config = dict(
    arch='unet',
    model='class-conditioned image diffusion model',
    dataset='crops of objects in photos (Visual Genome)',
    train_examples=123503,
    image_size=32,
    horizontal_flip=True,
    conditioning='class',
    objective='edm',
    cond_dim=128,
    targets=['object'],
    num_classes=300,
    cond_dropout=0.1,
    norm='groupnorm',
    activation='gelu',
    weight_standardization=True,
    widths=[48, 96, 192, 192],
    blocks_per_level=2,
    scale_shift_norm=True,
    attention=True,
    upsampling='nearest_conv',
    init='kaiming_normal',
    residual_init='scaled_by_depth',
    optimizer='soap',
    beta2=0.95,
    lr=0.0042,
    beta1=0.95,
    shampoo_beta=0.95,
    eps=1e-08,
    precondition_frequency=50,
    max_precond_dim=1024,
    merge_dims=True,
    one_sided=True,
    adamw_lr_other_params=0.0018,
    grad_clip=3.0,
    steps=20300,
    batch_size=64,
    epochs=10.5,
    lr_schedule='cosine',
    final_lr_fraction=0.01,
    warmup_steps=600,
    weight_decay=0.01,
    adamw_weight_decay_other_params=0.01,
)
Rows from block 5, named by matrix and row number. Each number is 500 + 25 x the weight over its row's rms, rounded and kept within 0 to 999. All counts start at 0. Numbers have three digits each. After the name is the row's rms in percent of the matrix's.
# emb: conditioning projection (model.enc.2.1.emb.weight, 384x128), inputs 0-127
emb.150 100:527470528535431490495516477493472507491525495515522478501509487491487468458507509544513486506482447507516554518509494488499498501513489473524518510515478553445492488511501465467489502445457517520475540556512493491472517486494473510512477490508535450508539443519490469498490572524501518474536488522512505467486490502515464494511489508479501517499482491494513505521477486488505561479523
emb.151 120:489509490489461476490507496491481529550506503522473498537432520469510474498514472577536497497509505494503542460552493527491506499514472506486513525510504514488489493457485527544483499511460503484495482506507489481563504476499503529474449507495484528478509490489511525489474536512503485512482542549525532468504558493530522535511524525534518503492480522475489496549506516517489552485519
emb.152 072:501498510485462518485516545512473490500513468523474500502522485497466478490501529442484467510484510494489512509471483478540487528484497486469468465513523534485492501505470492461475534493494476510476479497554499515429493506522542480505526514483532466535529544485495484522512515489474425478466541502480464481489450487492486486495481502476502524435518468492500487519479453486516464515491
emb.153 109:551477430525466476488489484497486489531507464524542486486499480492482458492500517553528489500483513504516601487505552496521520529488478520514470486524502502536524502505465505497466474502494476511453505510468536520519484487517497534479483529507474464500525484505501495491502527491499513529486464552491515508483510500546486472524501530496520506497501530530501459493520526549485544504495
emb.154 113:489509499505478502495535447489540509511509490495504466489509521497505531455507513494511528497506474493519503471529514495481493501532496497553453461530526501464498499517481510504495521503494496504456447512541532498494506502522548513462477477554502473436526506463451509485448538549479506510487528526478476477490536512473513497498504458510499526484471458495519510572488490515479481474479
emb.155 150:505511498501486517523513487518510521493498504487480500522513522497505489509534496442498515497492511516497447491475497497521494524502503524502523502529508497482495521510483490508504517502523527522529507451536518494515502528498462510514496534480545518502521500467517502525521381451510503545547540445510536541501471506504489526501465513467530499538501554472532530495499529525519442509508
emb.156 116:521489537496447497497540503516489487500539506484450478496489516478472497492504501512507502463492496527497559520536503498488489495511518518489473484524555528451483485468517516501483496475496478502474519473500488534526470509517553500526521474495489481516511486499539535514500534508528494511471539513538466445483515476511505473472433458518495503546497553529549537475516540489513525514500
emb.157 095:525451492515495527527511497507526520507492472488485473474525493481473454440476516529468517516514491481479527498456545474491495506529484476490536489464512521494513461539479529523456500472488509499493491500491487480539483485547505537508479500503478476501536456478490494516493493482460526543515488488502455500449545520476503489481501520478460480518435483506517478509483456558489503471518
emb.158 133:479484480499472492473460469495465476491503464477490469496524507482501521470476471516474486485512489516472520512486524500521495494520484498493501484525511520486496490498482447490482504521481536484455485530486461516512478529513467510463512463543489487487517507507465497416489518532497475506523532524512440520465513525418505520468469476493501505463448459526464473519495507528484504487537
emb.159 105:518489520498471495519497473512502467526463466493489470508485509499463481512478478528504501480500477557495520480494526498536491489531474502509456526533498469523448468492506507499473497484533506518466462496484472471484540431480484530513438519501516499498498471526512483496445500479453523520471544484477505521476489530484474524477467481556494532487521448509485510529497528536498492476474
emb.160 109:540454488494469482528461532528497524510466484507513501522451487446457487474467480487485487496514495527479540457515510524497449441506511464534517468543542516488475468523467491520475500476493494507492532523521510476486507485490496449540451456507499460504540493541493492521468498486503501490488526522497546496485545484467503507491464535504504480530484485501491515507484517535486509493494
emb.161 097:492463510529475489499515470530508503517525508496512513496488490509510468498484531466497486494494507456457524511440541481539510493507467477501495524464526511495542458503492517510480489478504472493503509477511512481490490515499469499475477491482506492485500481474583520449506481503501462509462586481528421489535477491505475491478473493515497455512506484468504510472493518516471537506454
emb.162 085:486502512504500486489482539475479493515509494480455506493506511516497508469494511446507509519454502493467515541439499478531495482488512503502526512529464498511466474490490473481547551518498497516491472518467497460428483518478504430524464477505470492485502534473485507519484487513478430531483487504466503512494442538449499488505518474479478507512491477510485515510506506487501433501509
emb.163 070:504458509501471487497476456462505489489541446505517498496535507489523511503456491480499521529537527515499487487486538493501487514489542509501508511484507497515503509489487535453491440516501495492503502502529486529503516496503546458477558479520474524505513519473487498449497536507489485505541521526521506499484454473486579535481487518481478561490536495519474519563475484504497496493543
emb.164 118:520488506464497493491561498493487533523502525516475509480500496470502496496529465560501502502522506455518525525546487488494513479542509476497504513501474511458505452466481534516512519502505490452493493533495508487512507497501488541489464481455491494502489478491503510455485524494496483480494528532471546458518573478493492476532494493534518505534462520500530454561504507518479565499526
emb.165 089:472481504494494473496457493514482467493504513535435494485480477489504461541492502525511465500481481493503545488492484488504503515481503509489545508518469511501447496514492519454477509502479479523489491487496487474499472524470514517467480518537519494460516463451528511552444477519485476559499537513484521536514444540530518485481456502495490507485493543447480491462506511470493464517486
emb.166 080:528513458479453533505495579498536476486511473512476518464535508502506523512514512471511498494480467499500480515520482485469515495485526499524493501504499498493501531455511447515509508485548495480519513492508511494446511512494509497504538504493538503487511526492491491442522456518514464498512536524494482429495478456528509529481486497507488507419494497534477483566504483485501480532492
emb.167 128:505473507513433520503476483489489501490481475493533498530502494497472530520497490500489500503466497492483583527523511483487499506491498504466546501519489494497501509515507472498494482517446507471459497489523509486449493462492522497509472469521479505472501477544503504450514555516536490517487525529501455484481486525486522487449481504554512528460477471574500515542484515497465540483502
emb.168 115:510487453499558511483512496494534494517476476498476506508495482490506523504500534518550509471496501529462565539514524464502490476537501504466493503538474498456499517484473501471493500513478544488497518529482507513480492520473534473505517491547494496497528506503488537548488548496499490530509441535552509498476493552516492484462448537558518510499509484516498474523516488498506545485477
emb.169 064:490474506509514504547495485486483529478497484469474523499453502466543555493502485543501508521532506493509503501483483488512443485486495462540528525464505504495538460518499521508487475532496533471470487516489527470574526484503459511494508527519507446483528527523499519443507485520505442505544494490483503470486536504459488517528511499489473489466524492525533482535503466481478481521501
emb.170 089:510474557519540497534494431502463523522510531512505509503509506532491494484522500482514493513483511547495504441525512523505534498477517521509527507521474515503502520517502557504498516488549508545503509523489528532499501513516489502470505481531507507534526513508495503550506443499507574485524518490519562509503541518536496497506558463514491478487497512511510483511526556491530525526510
emb.171 160:461533467499511509501499548515466545500493510528505505504500503496535512538509500517509499506532526485508468498480472501489510526493503508492512530496493451531510512496484534496501483506512502509495514432513505499483514554503529539516546518514509507496500509507529532489487420449504479524476556422484514535537496510523500485515469529458537479529514495458475514517521499520484469539467
emb.172 141:501518539509537503499513489497493522496468517491496495513509536495523530505508498557473528522513521501487438490488514505530501511484519521451495470478530487499519530527499488494509513518520498475496499468487505467517493514515463456499527514506495511489491506516484521466541417439466493508484544429486462479495526497462466468481520499538539503485505527484530514480507496504505433531534
emb.173 077:557587492488496494497500480484510462507535540521509499470496467534480490520509513453518495503520516487502498491545491504544497523494489479503483518513523498492540518495528508522514446501505501480494543514496495540498522507515468503467515549482500498512515494521503535473509559531529509499522453565515486530506521526521526544528490533519510492480510520536511498492530473462476532535465
emb.174 112:534458536518488499505493498509436536510477470496510492523510498466491484491465508516487512476477477515515590482478512486532495467510471493481499519455492467485478481494495543491512573492512506496463487500459474498477503514484521513480484489553516472473532464515519492524467516544491505510471495501483483484487485538573504489498495489498486487492470521537529457519481482550493481496502
emb.175 091:525449528512519499497465486468479495523501453512528489487509479498465458479451477522487557526468466498473528475475561455500448510536485488481524500484517502505493475547479505514449491482499485516442502480492479493517475520539504519508496460502480476479566479475473506491491474481467510513521507490517498525489499524493524507495491481467486485534464481508544505509480468543505482473506
emb.176 114:471484497484488479515470548492480495511507516514452490519531496520496477544472511454529495509502532503467597514515466479464493495530512507511540577526542454535516506513529509455501522512484518502540499492518493508499496484500490501514504483492497478512477471514466507485491466513484513542494539486532477523492476541508454451483501460498521521493521500474509486506501531485544514515489
emb.177 070:518484508478533497496527521477486501485509496504487535520448515508529499504506489535557488538530513491480484507516496510495527529487449513518507467502512497481468482483475559542520469522498477494511484469448524506442505502497500506461523504470523521521514549502463518502501469504466480530516526506449497492517570491471525514511491522498486502462437505530469472506496499500517441539495
emb.178 078:494502531510481471494504500467421488486491510537511470486514510540477520488504570440501463514484468541480443485519471504492506516527517512449502497513491539472498465498510528509507499490502519512516456506499510468505510500520476530481514516457509516517469517539520507469542434496491488498517542454470502485514534486505491485471526487513509525532501507487522500545504532485513496502452
emb.179 103:489485570486491495516492449496513515472502521484534510503495520500529517491492480462503511474507459526491515512504508496500502488489518467526518468520525546473490489482482480488536513490523503502473526501464475520532477522483504435491486493477511495481516536465474526446467450494447544532476499486495498500497455495513455533549531483502518493545500522557525491493549510483517456491502
emb.180 099:530466466492506507479470492478541522504473483483427505497504485524498491522517480504487499511504495534511476488506480531468498497472503505543510475522472466534502500477467494497499480484518510517496526517433479497509516504509528484540490472511502492525464482489475495491485490497526486554486504488446541454492525473489511485501493507533476541397510511528456494515508465494459452481492
emb.181 058:475533497493497517531507520492480484471498526516476502553491522542500527523464539434469517488474514510501537506521490492521503512490557512506469514521488493497506518512496495545507521515487550494474483497539510482470471462515526529506535501498475522492514567508477472543477501489514460474460486483527491531477453478474521526526491473483513485528470483509463430493480483508513517515539
emb.182 076:512486456477489485508494513532505487499543510530463511511496523472498498532448486466491501510504525517507505515531506456513504484495500505523471488525517500416448492467515508543508470488448476519524484553531496473527477530493473525478468497523509503495499530508513491475512518502520507564516459534545471541511485540541510512487523493542539516454497506520479525521498506479473508502483
emb.183 089:530502488511459537478494459478492502529516493525459510487496517485511495466464486442500443458510504512512520514466507528489458480483494524502518524510508460460514485453522438509509467481532496497495466485465527509494504480496497432547502517466511494519536508513502455526522475501497454500475558485474468506505541478465506510525484503527526503511490501537460492493470499510513479509475
emb.184 126:480498531499453521493533491503557503509493502486549476493504533484479533466484454521477478476484493562506468482495502513456545518505531512537480471522512497492479503461499454500457477513470496519478493473506497495517508489490551511495500495490510493480524488495441513468508493514478484499464498510487460522494464473476532491462432506509512488449465498529446472495509494516499453528503
emb.185 083:475498472520517482485533512489464497481515485502439521508487508480492502526510444448483474495486498473477523521502455505529487461461494478496480514514493478498494492465464477483489455500546492527452478493518497494413483508459521477518492518494521491493501519508500512482519450483471439505504554488485498476506482483489493494465552464495512501483465487488506543552479511467495489503478
emb.186 120:549520491511502483485541503519497477515492507522492475512503492514507511543511502451495512517475541478509543520505470492529504527541540501491510519524507551519496510516525521485517479515536507471518543508526533477484506498488493472496480498508502496473497556503525507499515524444487569520536533464562497479517535524553463497504455493463485517492532485526509539481518528495496559501508
emb.187 119:512483543506466485519494532498514495464498498493486516502506511546534517514539509521514516539512515490496575490530518499479501466526469496494473511562515496508519511510508478466522493522456518492494502506508530523484501523515539482480490527529501512530514511486543506493487538491491547524540529503533488503536472485548497496463476484523500512596533483551489529528507505521529536508514
emb.188 066:551532441509496485524519488486474494487500503472477512469470501538505512528520498469466457468513480504514497488528482490489461490487475534515519498519447484495484484495504485490510479510533514536521438463472478497486473510475479530520483504462481483500488475520491479494530445505525441535558535490463502462489501529531529527492500499535493500544492452510479487540495499498540485524500
emb.189 065:512469461543503536487478471507507486503491472485484512514452464520508473522467497516584529529482476531558528537516528496502499511514502519498504493527502473540509553466506471493503548499517442486493499460532505482518491484474500463492528507498496497503470525477518523499531477486514484473500502502449503517529509485530528509497504494501515497435489504514471477477526554499501450476480
emb.190 068:531513485510501509444552477529470503504495505458505478505497506477494529505513520469483490507483524494480496468480524540497520530506495506538447480513522473507488453466507500529489444483473520518511502483475476495541482522485453449500470502504455509538495489561532498533513507532500482484475446526495517463513506464479446535483485506508515508468474507525505493489487465457527531509473
emb.191 136:501479513488531489513508477509485492508479506508500519505520493479490486507518539506554465512496514472472559487491504515482503506518498480468492537538486510470494491487504536491486549519519492492539515489491517484460503532496543505509491516493522503529509475496514531510497466428470503550529501428541471486514480480505429476502470501495531524512538557518559507522534510481536533493506
emb.192 104:515466536531532516510496465494502497487479496510482476524521467507508517501471496555496481495464501531496540506511538502455498485507482479501469503505524471507482520507504440465482526497514505541509531459520479463485483483502521470492508505538467459509487480454485503517483478446496532494532521468529523509479416549509471505509495496451513463502523522490478509504479526524557496489471
emb.193 062:478492520526530514518496480487472507480505543517483497488467480500491503514518486498497475517489470468508470496484508487477471526532500484460523492485515448469491531455535484536500495523488496539447481527537535479578522508521538462504479521466495519509517470522491482499510470484536513480503464445485522461535480519473483464476473508541511493460512531484443487470479500514540493493497
emb.194 112:512496532493494487495469529517510469504493494526513509532536532506519537543489490458500482487501498523512473521500482514547458495510503536525527502522500478485516536468473476478530513500530499541517491518413507481515519530433523481464503508468492500487489501505510506562519532491500505467501463505489484510522467477560490474499544483479537503516494501480538464478527463504488478531457
emb.195 096:550482484512516513498488525502486554494504495514502484507492495509485513509508486461533480531521541514491503487515495528575491511489496484515508491542533555503497486501507497512503470512482516478518478493469506494504454513481529439495525495470531490504494485532436528476505550480559508517527517469511529548506570518517501475530511465510518507509526474492538518506522514516498562517525
emb.196 062:516488483477494508529518506469482444518450495537469531482510554485519553545508517509522493503517504491532494486512494508535474514497558469540464505510475488507534491478514532522482483487509494520474514519471503484524516483481521489524491511538517465490468447464485481481510470470469499490472502473437494483528532461451536488519474545491494483477457524492503508494503531478478467475487
emb.197 070:524493493528462486493471430468449506496468499506525480457525520521456464495493529480513521491497503549488499448527511484489473483502509477522534495508508496469535478502476536514501508482498484519506489492491515511515504466496497496443464528530542498492509485513508497512501440497486454538493497467463475446510475476445509479505487500468509499491503516467487563503482507515449461498516
emb.198 098:543463497546497505503475504536491524539488451486488434461518502477459500470451497511488523519481478490489537492496543489496480482535509507488525500488480512481473475564487489507462488491474513480472479483526490494514480477536481482485502444524513470509553491544515465520476519494501521509494481521516492500461523504467508481452504456488463506485444520517489488520475530526476524477491
emb.199 127:593496532506495498502524501474536487488511492477550498512517511483507497473470488519488492497493494513476491544493504479499474489502517468553463513492509500521508477508480531505491466477494473516480482524503483519467495506476480511509471513534496502475490462467496506474480505547486481482438441509488470465510421482485523534498475497476487480480486499532558503487472496483472449461482
emb.200 095:500512516478508504507476515557480493485510516452496526498469523536517479476484494483489494451505519519503484539507492503538484506485505526491506483561500474497447496510525545453527523524519510535463490505505509516452509518500459487459504513483512506478502515481454493546510467503529493544500465497506460454484497499461529494452476520446535496494525559521497490518524501505490446503486
emb.201 075:500544469501479506493510495466512535517510482467489486526527530514508503494502513471570486518509536547537466467502507499516506484457487512526502497536442510471471499499503520529499493540527523543505577473513523510526516492492518465503523535514511514507500513532472536536497451544472545489544499476528512532492500463494511491490496496521489492468509493485460488458480517526475462506486
emb.202 092:525463499498460542519495469500507488501477426499519460467546473484470510483460497521483539522484485466503565496503528497474465483508488500490472501513459525456476479532494511487487511482493498495454480509521482531485490495519491495509489450533485475483563492534480469508496546512482496525504511532488501481478523507458504511471484473544515513527442497520493472519467500547501509494517
emb.203 086:512479534481515539517489535498500486501498463513509463475543479508520500465467512487473523548516453490485535536477504477479502517542500480498534507484484483504511437528499500479495537495462519521472508526471433504534441500524480526469497502502463477468537464515483474510480514492483521529501476526503443512480543517506508466504496486495486521507463477510522485463483530526495550487514
emb.204 090:486511466522498510485515507519476445479509497497499501517483480530477512508480523446495469514472467521475491520498510502509537513529480510519494500485490493513516516534545494504481479521526474463457541507491522496519457494482492472480504518483479479472508488515478487523540438489471454476526475474508498501503489515477490501517441526553474584448513540475477534539507512503482506469535
emb.205 096:520451489506507502542479519494468461508498485460500492487545493495489502488500469460475493498477480470506545472462479493538457480526497484503510490456482527542466477492497485495486507457472505461471490526440515488521495483486492465461467507489487485482502526456447511500481480498537520484490546510493507478466489486458474473509458525477468496473483517484456490512450483535493546501519
emb.206 103:464489517469456492527471544486463506505492512495513504517482542446524512533494475494492519496461512483513488491470513501532461488515482485490514514510484463439477502516503548477460501497479484537450509495529476500497508499432517494533477520475489484497491505512512493494488468504467449494473548473467542522499439541471513508474474516501503504489505485477503438477496476503490498507448
emb.207 110:456475519517475487537495541505495504490508426493528480487509485503492507468483492511500494512446474452471540499471504450514470479535500471485494527514484537498499458506517510501471491491540494470479507484536508532500484457511461472487480528524504460474531462494440481529501470472464508519499520473525483474473501471485505494475488478526514499538492510541466500495457537512521534469521
emb.208 102:495495462505440485510478542548504489495482517486534508490511509489477537506472480572520486503496488502505506494541512514506494479521497470491501487509485499482488479480515428464510469484505491497503548478528530511480503519478492519507516499501468486496475524524503510498498487470450511479493492457489507494494434527468505483481419516460482504458489491545530535538526508521459462501469
emb.209 095:546513482476504476468458476490514512490506492508501504489461493477530483499445491479513479450512534572476480470502491526503485492508506487504501449557513505541497472512482472504512516495484495488516550459520498488459492494498507522466482464500517521475498491504454529511511466501466467486486488461520553462490432530482481527508527489504542499527507476476526475461514482490503523521525
emb.210 131:515459482522455502501489502479512491526531510487527495483490475494492522509493473483474495498473444526466552468511519473482480498487474505489454488502470499467465484530495515500485496487463465490463490497489503539450453483493451519490475497513505509452509514481505501461497553530504452502519490556491456500488476485429518503465464521534502488451478513512478506482472489519504474486463
emb.211 086:509507508481481494512502478485473516530492497484477519506466531503510482487487514504520526477531494497505532490495500510471508482460512531570448465491455513516468530498470537510512513500509458514501499550486499496500532510488444486511462533504536512504517538490474537498489500540528497480476508551485524504512481457468509562485472478492513497513472528449420534496521523506487491521539
emb.212 073:541477465513533472506504475451424506500499469488499478490515478507501511518481478502514512514489482507491456517482485501497464478503507495498478451485500502511498479493507527496508499515532539543461464509483483466498498527485516517499495514474482473514475515455464500512514499491476474463497478471506533458444491505475492484460478454471470488430520514460468483523463472504543460473459
emb.213 123:507486460502442511500518524526487514519522505482490483482452498479527479524498477445509506498518491465498587496480505550520464495519501507499494554442487496495513493496488468511494514473512487497482530458475529501483487517497473506507483490462510490520506520489511519514510415488463563505536492475455498459498482490482485506476501513464524503454512545525480513485501493492504470491493
emb.214 107:507451503499471494534519476524509543526536476484499490539488492492495470533525512557499529520517483513486531497504498492483519509501475451536498479534491482500473506467458523520504470480470514524484496514461469543497491501485557526479481515484500494484529507479475489495479500531521445531501492522474521506501427487543519561468527476526538519496514483445455501489478499497520512508487
emb.215 106:439502495487489512510498485500499480490487520486525496500475553510488523526522483446527480474501512470513523530483499499548494459504512497470557513545510531457482486503486462479490486505515521521515506509521507488485496498437561531562491529476536516478514548535515553499537513483510468535484465482497527465487502515491461504503538497470490540531535499511493492519520497488516532511511
emb.216 082:534503518505535475478504474511432526513490508500509534537451511510521493488504520559521528471538511507517454439543516520531513527514505483533493503491479537497521479525519503519491523531542550519507558549486502457504501529507486486470502486483514530484486492474503527547485514496502550510475490485547526501515494521481455524507480494486504504513483528487488539489539504475508515527509
emb.217 083:485495466496517460470512492508515502520538512489551481472488513472467462533493459510515501452483477527506504512512476531498478520485472458568500517509484485516488484516467508518491465512554494467485507487517498533514488511486449509492492515496508491500492491518508482462489460518503451510488446501473522584527555510465509519514536487470486495464490525486493508498510468474475456502468
emb.218 098:546505485464547479506470480505498513496484505497515529505486521497518478513494514475512510514502519510530500485487487492567504498480477493444497502513536475494486524490480460486507540484463505496511509463523491505423510491461475459490512507505521503514526507464486508496514458461452545519522409482506557508527466495495493520485498533507535489541487502525525495456485526496535488515499
emb.219 061:501511496492468483486517563505460481492473489544499516510515461537501528454557492552523534480470481460512485542518498522486496482479539499516546500513512517518503491493522509491502505519518490513481550520529522463504526476514430504507520514498518491521487542495469490523488459484519470487493491498516488481515490521444522486510530488519489509490477495472460449493530483491490437456519
emb.220 089:503447530535557506485488509485503519509493462475460476478518468506494490487466472482455519536497451508489536486465524478509436512550470507518497521497482465527525468539494506511458480472501509497473497514483462531530482503521492516482508472490487458520561503478480460536474505526507550485525444533492491498472483520505503485493539489502488497484499495491512510479457514522499517471508
emb.221 112:527498541501463486468514481482507448485482502500534484466526551491511501529535512505502520528481519512497553511508518467536512491486506484515498499553497534474524485496520453463484487475478505528483530426508548493441498482505507501519539503491494503493538517499499512467520466509448518482466491524527533496517507538448531484457505495531520491500520499498496482550496483488474536481483
emb.222 074:514441468512473498507501507494472496494501481467508493479515499516464476481481551539469469501523492490482498572484478503460460508474462535509526506493499475498540490473480496486473476489487510527484505508441492455497496490515457493527498473512497485522512487513493460522504466486506447491476511486513513481526455489452496504477463510520477517489494516504451536506461458502489419508483
emb.223 117:520488543498530468489510493477505499514487506520510507539552474467525491504492509538571478509456489455515530516484531531478520479486485487501539499489488474508475483497493479493497468490492485548527496496532496479468484518443533445478480514499507481514481498484529511502466457486503470520463550490513508525524465519476512500500456473470509514534525558483529481494524470464503451484491
emb.224 065:463473455502479492505490523504448525502498477513512489485473496528476522500494471497500458445511520469506477457505515478517516511499532495498519450499527479523496495516524561520519483500503517495495473522467476503521485495488501519492500455523520483478492532535435489495472490502545470493536511530513462421479488499495504519493480528490477485446517521458452488486458474524487490542513
emb.225 091:542471524519482491487507512517501526510466480501482472477512482508476499492463510521465521513480443515451531512500506450507469479554500500470475496506484504499499432512536498512492508482487511455496509525520469481533491474544466488487483458554492476494530478520451506482498492466501533514469448482512471473456509469474495504506489460518450537485471497498522492486485470519495515465533
emb.226 116:560465521491505496497501531515478507510485470492552481508500532509500479491477493531464521497506467497494522502499476458452499488508509480497470471507538494500504453499511516506458467465505530461448473541492467499511480481521515506509466488537474485498531465537482506503493520480501520495410473452498492457482513491443480498501504502528531509498451501462536486508476465522488500471493
emb.227 075:526465462502509507504498501508449512532507508492509510507506505480480505488463528530483460520481462528490481527501480493459478502498488454496525474464461462504532497516465535498489489532534507535477494515490506486522495509545493453469484496500469517478463473516525485522492468473498469492474569470481488470493468481419502488467499504488467467512496498475487519575507490481478464498511
emb.228 080:506486493464514505494509511518496528504492491493498482518521519485496546467478483497471517499518447517528474479510494503447462521487513486480490457514465448482502444471494497508468470476484506552497479523515497491532515515498475511442499517530517497525496483503465470560482461504496461524492471485504474498460487519428521476494466477470470471503460509482520509518491450513516445505526
emb.229 092:504494486495482506507500507510515489514497476483499442492499510500480499482450477522444510510477446524455553506523537464467512484525487512493478482485521522467495440527490508500476492491483497508467490508524477535500470474524506463510492475518498486506570486529506493496482514532511511540514460463496473478463498529460487494473494463518468507512441507500481480504483476553513562473529
emb.230 108:533512470520460495510528554479498485498519504483506465497518516539499532501498498499464486495476468515487551511515480479516485507497503509538480438545530547467515521491501475491495492490478499481470501473495529500474499513509511461506502477522495546497533467543495476449510482539523478495452512474477446480490471490474523510464497474522479521520490495516563500482471479511475574501486
emb.231 080:479497488500489476505510497512477475504515530526543499503473533452474464514492468568482513482513503506483484524490473504483560520462475496488532530493526536553492473497490475514500540525543514545452472484474528491512512513504464493519525466465517501467501514503517439468530498518505492473485546487500452472521497494481524535515481473452487540488514512506509525542483510497501536487494
emb.232 099:568471471534524500518455521524474478512497462472512471503480475468494495456476528510467532516489476516496554513498485481494506479536479476501478480495501496467485471545513507505481515474504489484454528500515459527449491460518502508487496496513517480476540458512495455490490476492507519508520505502514509481457478540464459493515456474521487501507451483514517506508458517547538499499449
emb.233 123:512502470524516500506472494520514454510514490488518478507538508545473505502491511457483505490489476517477544516466513475501461484526484487480478475528469509481484465499512468487473497486493504513490497513504511533512476503521512473509521461489495461499528511568461464535500557553513528487483482537466486466471474510497514507484493479492461543541465454525541535469466469492523550471506
emb.234 108:469509518495542528495443531534485467510503528532536513514517511520546503496510550463512483533506507463511511541500510524519555519484503517473497490525526479470510532514509487474514521511514494471535495528484539504457508494501523455531528521493502499481471512521529513506525490484514480498524447490463522493528549522544478504546494476494480501448512563495534473484502525504510472516464
emb.235 099:508455520513508518512526497517500497508462465487476475518538501483486477461451486528495507540498432495494536506458511482477438486534468474482527510466500495492507463537485531529458501484487502531427506513513479486532484474528483491476484471498485438492532458504462479479483503505503531512510476497495491505479488515478501480497495513493459511520431506492503501514475465522515510461522
emb.236 111:532477441470481470498498526484487519505504518498533501477489480493505518472490467492490459515523489532484487471527518532488464481493502481538467453486468502492464476503505501512470456500471492493540454539447487530531515509484508542448466523495492487477485481496474503492503455491541429467468487494527500498488507467443550525490532479474502499483517487490537491515510478507485473502481
emb.237 115:518465515516530494502438507519467527483457493525510478523486463524526498513459483497525521507508469471485538499497489531508499507541487494509530537469536495548501495530494471507490551494468503545492479465485488463525494486518506521506505506467529506502507499514496511586464489459493513532523475498529542531493535514547441466503500491453503517499499502490480503472480488515507531522469
emb.238 113:540469494478478514511502488536556493500503499502480497517512514510495482527470466454498474529514501555503516538486506506528492535509493491518522482524488502456500488509527438486502497527452505518509484489483493505478528479505531473539485511519506470507516522519530513475472451494498455474532527488463500510480435507535506513510452514490489538453448480558494478480487474494507461526467
emb.239 070:490501451516521506527487545504463501490489478507455499487504506574492491495527559487480460514485480508495439543494484500481496489487478444515498507505472491498507503527534515495488514529477509490445538493492503497518528488523536410485489468494518491500491478514450470530489494450485445495502483488483463493484555492473498522476512504490489496446497483507502517499520498481504493486514
emb.240 097:554469498451472475479484559509455511525484512497496518526494534503473531464511512478505487508507480539473477526521497479514478517476504493480455501593507493474484512484511487500526428491517509484486469524502514485485480501488510476475492495467499460495502484506487489467460485465504480498479498460522487487507551459498489546466504473513512525474497496499539469476504468500472473478464
emb.241 069:532475507522525455516496506487436499490500503485536521498518489481506517483471474523510510531529482514500494480529512504463474496511531513517482517527512506489503459516482496513496525527548502508446504538489514457513507522552457505443474497505516485507515476564503495560497507501532455512491475494528496504531484475448461525483522507512464505508478553506464535509554483532516507481518
emb.242 076:507489518517524508502497497487422512525509493494553533496504554482485486513439518585519534484504509471496488527524487503485513488536488505552499500464517517502502496514477526507489503525496503498477516555518483464504484508525474481499441535553515501517520503483472495512514488505495463497519468517513495447490527448473505528495532537491499496461475502480521515492489542521488502502544
emb.243 100:522445541520514504537475500514489483491490465486488466486524508513497493465502516488451528500496430499465522480483486488481480493539492468467503510493513506484492439545495498525455506488462558477479512539496478491511500489542451484496482461519495462517535505521459471488493493478527501558497482486512458480487499487493515491505479470509475546516462452496526491488487476494535500481475
emb.244 072:482506515543501535502527501517445485471527478542512528488526490515480519520522539517547513509520524469483489525471518512466466531489539494504476533538486488509476511534537530533510528486506548526530511489534501494476481499488516525505490520495520455510497498492512500501512480524464464487496480477548523514534489521501489447469472518487512519460498491516587507506536495500515470512555
emb.245 067:547493470475490477520494482492457521547498482524491483521498500495504539496478509503507497508518473504508499488491487496479487525500493502512552488500462465479543504471499525549503479494536492511483522478470496473515482497531459478497488514559549520487496423480489509539484482491487489538495465451462509475499448465452530532509502498505508455501494495457503471543496474523467454488521
emb.246 114:518493533528570512533511514508483501491495479506572496534457494513483541507472491471484489487511460518449531503507518482470457520524463513506520486557527467502522474521485490477465488482482484476477510476509505500453483524522568455494492533477477520500536526521492479486518473481492502481507467479473501475521481517535502515485538457490514534512504525485533514482481473499518472479519
emb.247 115:490503525498507493487468479496451506512497519480523484478474535510511517475527495495490454471474493484500517523496494488488518496490477487474459466486502502492487481513466490492497495494483463512504512433492528514453500477476536490470498533495467502515481501503541510500503433528449542492474464490481567510507557538450463534531433509515489513540504508484535497465477470521504496484513
emb.248 086:533509541468504484469504456472522540521516490518490535486532478522512558482475504499468506509506511560500505437520494503532505528510534521541506513496480508485503535503524517506500447518472499512483482482495489493454471506491522516462512497510516538496484515502498503441506481528495514495514482479495497514501435490470539520484514505553492509507466497539510485496461487494493412533499
emb.249 129:511524535475478520472509520480553459490546507483492514481518503499475459527495523477505513508489485482500538558464505492502497481540484481542492458524495514480480471496507483469516492511486488491510489554532491533490474467491532466474480508523465490482516504487435497520518538576502456494485502549485463497496464515498537499494498499540501535489477497553500483505495457474502487481477
emb.250 067:479495490532528509497514485487473505513485508514506528474500512503470513539503501438547508529506510467497451501518515475458470485495503530522507496499460490532521470491521532472549446524508497500482502486491511485487473511553471482495516514467437479510506490520497507479511496464508431469491465500487488452485465522494537505498504510529497506457511497484445501491456457439530498523511
emb.251 105:447480532540486530499496468494483472482493453493506468474503502482477469436463504512450508538512491482497545488527525505526468472572463498494508484508519511512476464510485507497477550487508477489445511482494469489517471482527464516520471460515472482485514480496464486507504503527494559494477547521510470491445495520509500488481513483478491498493510515490482496472464512515511521453498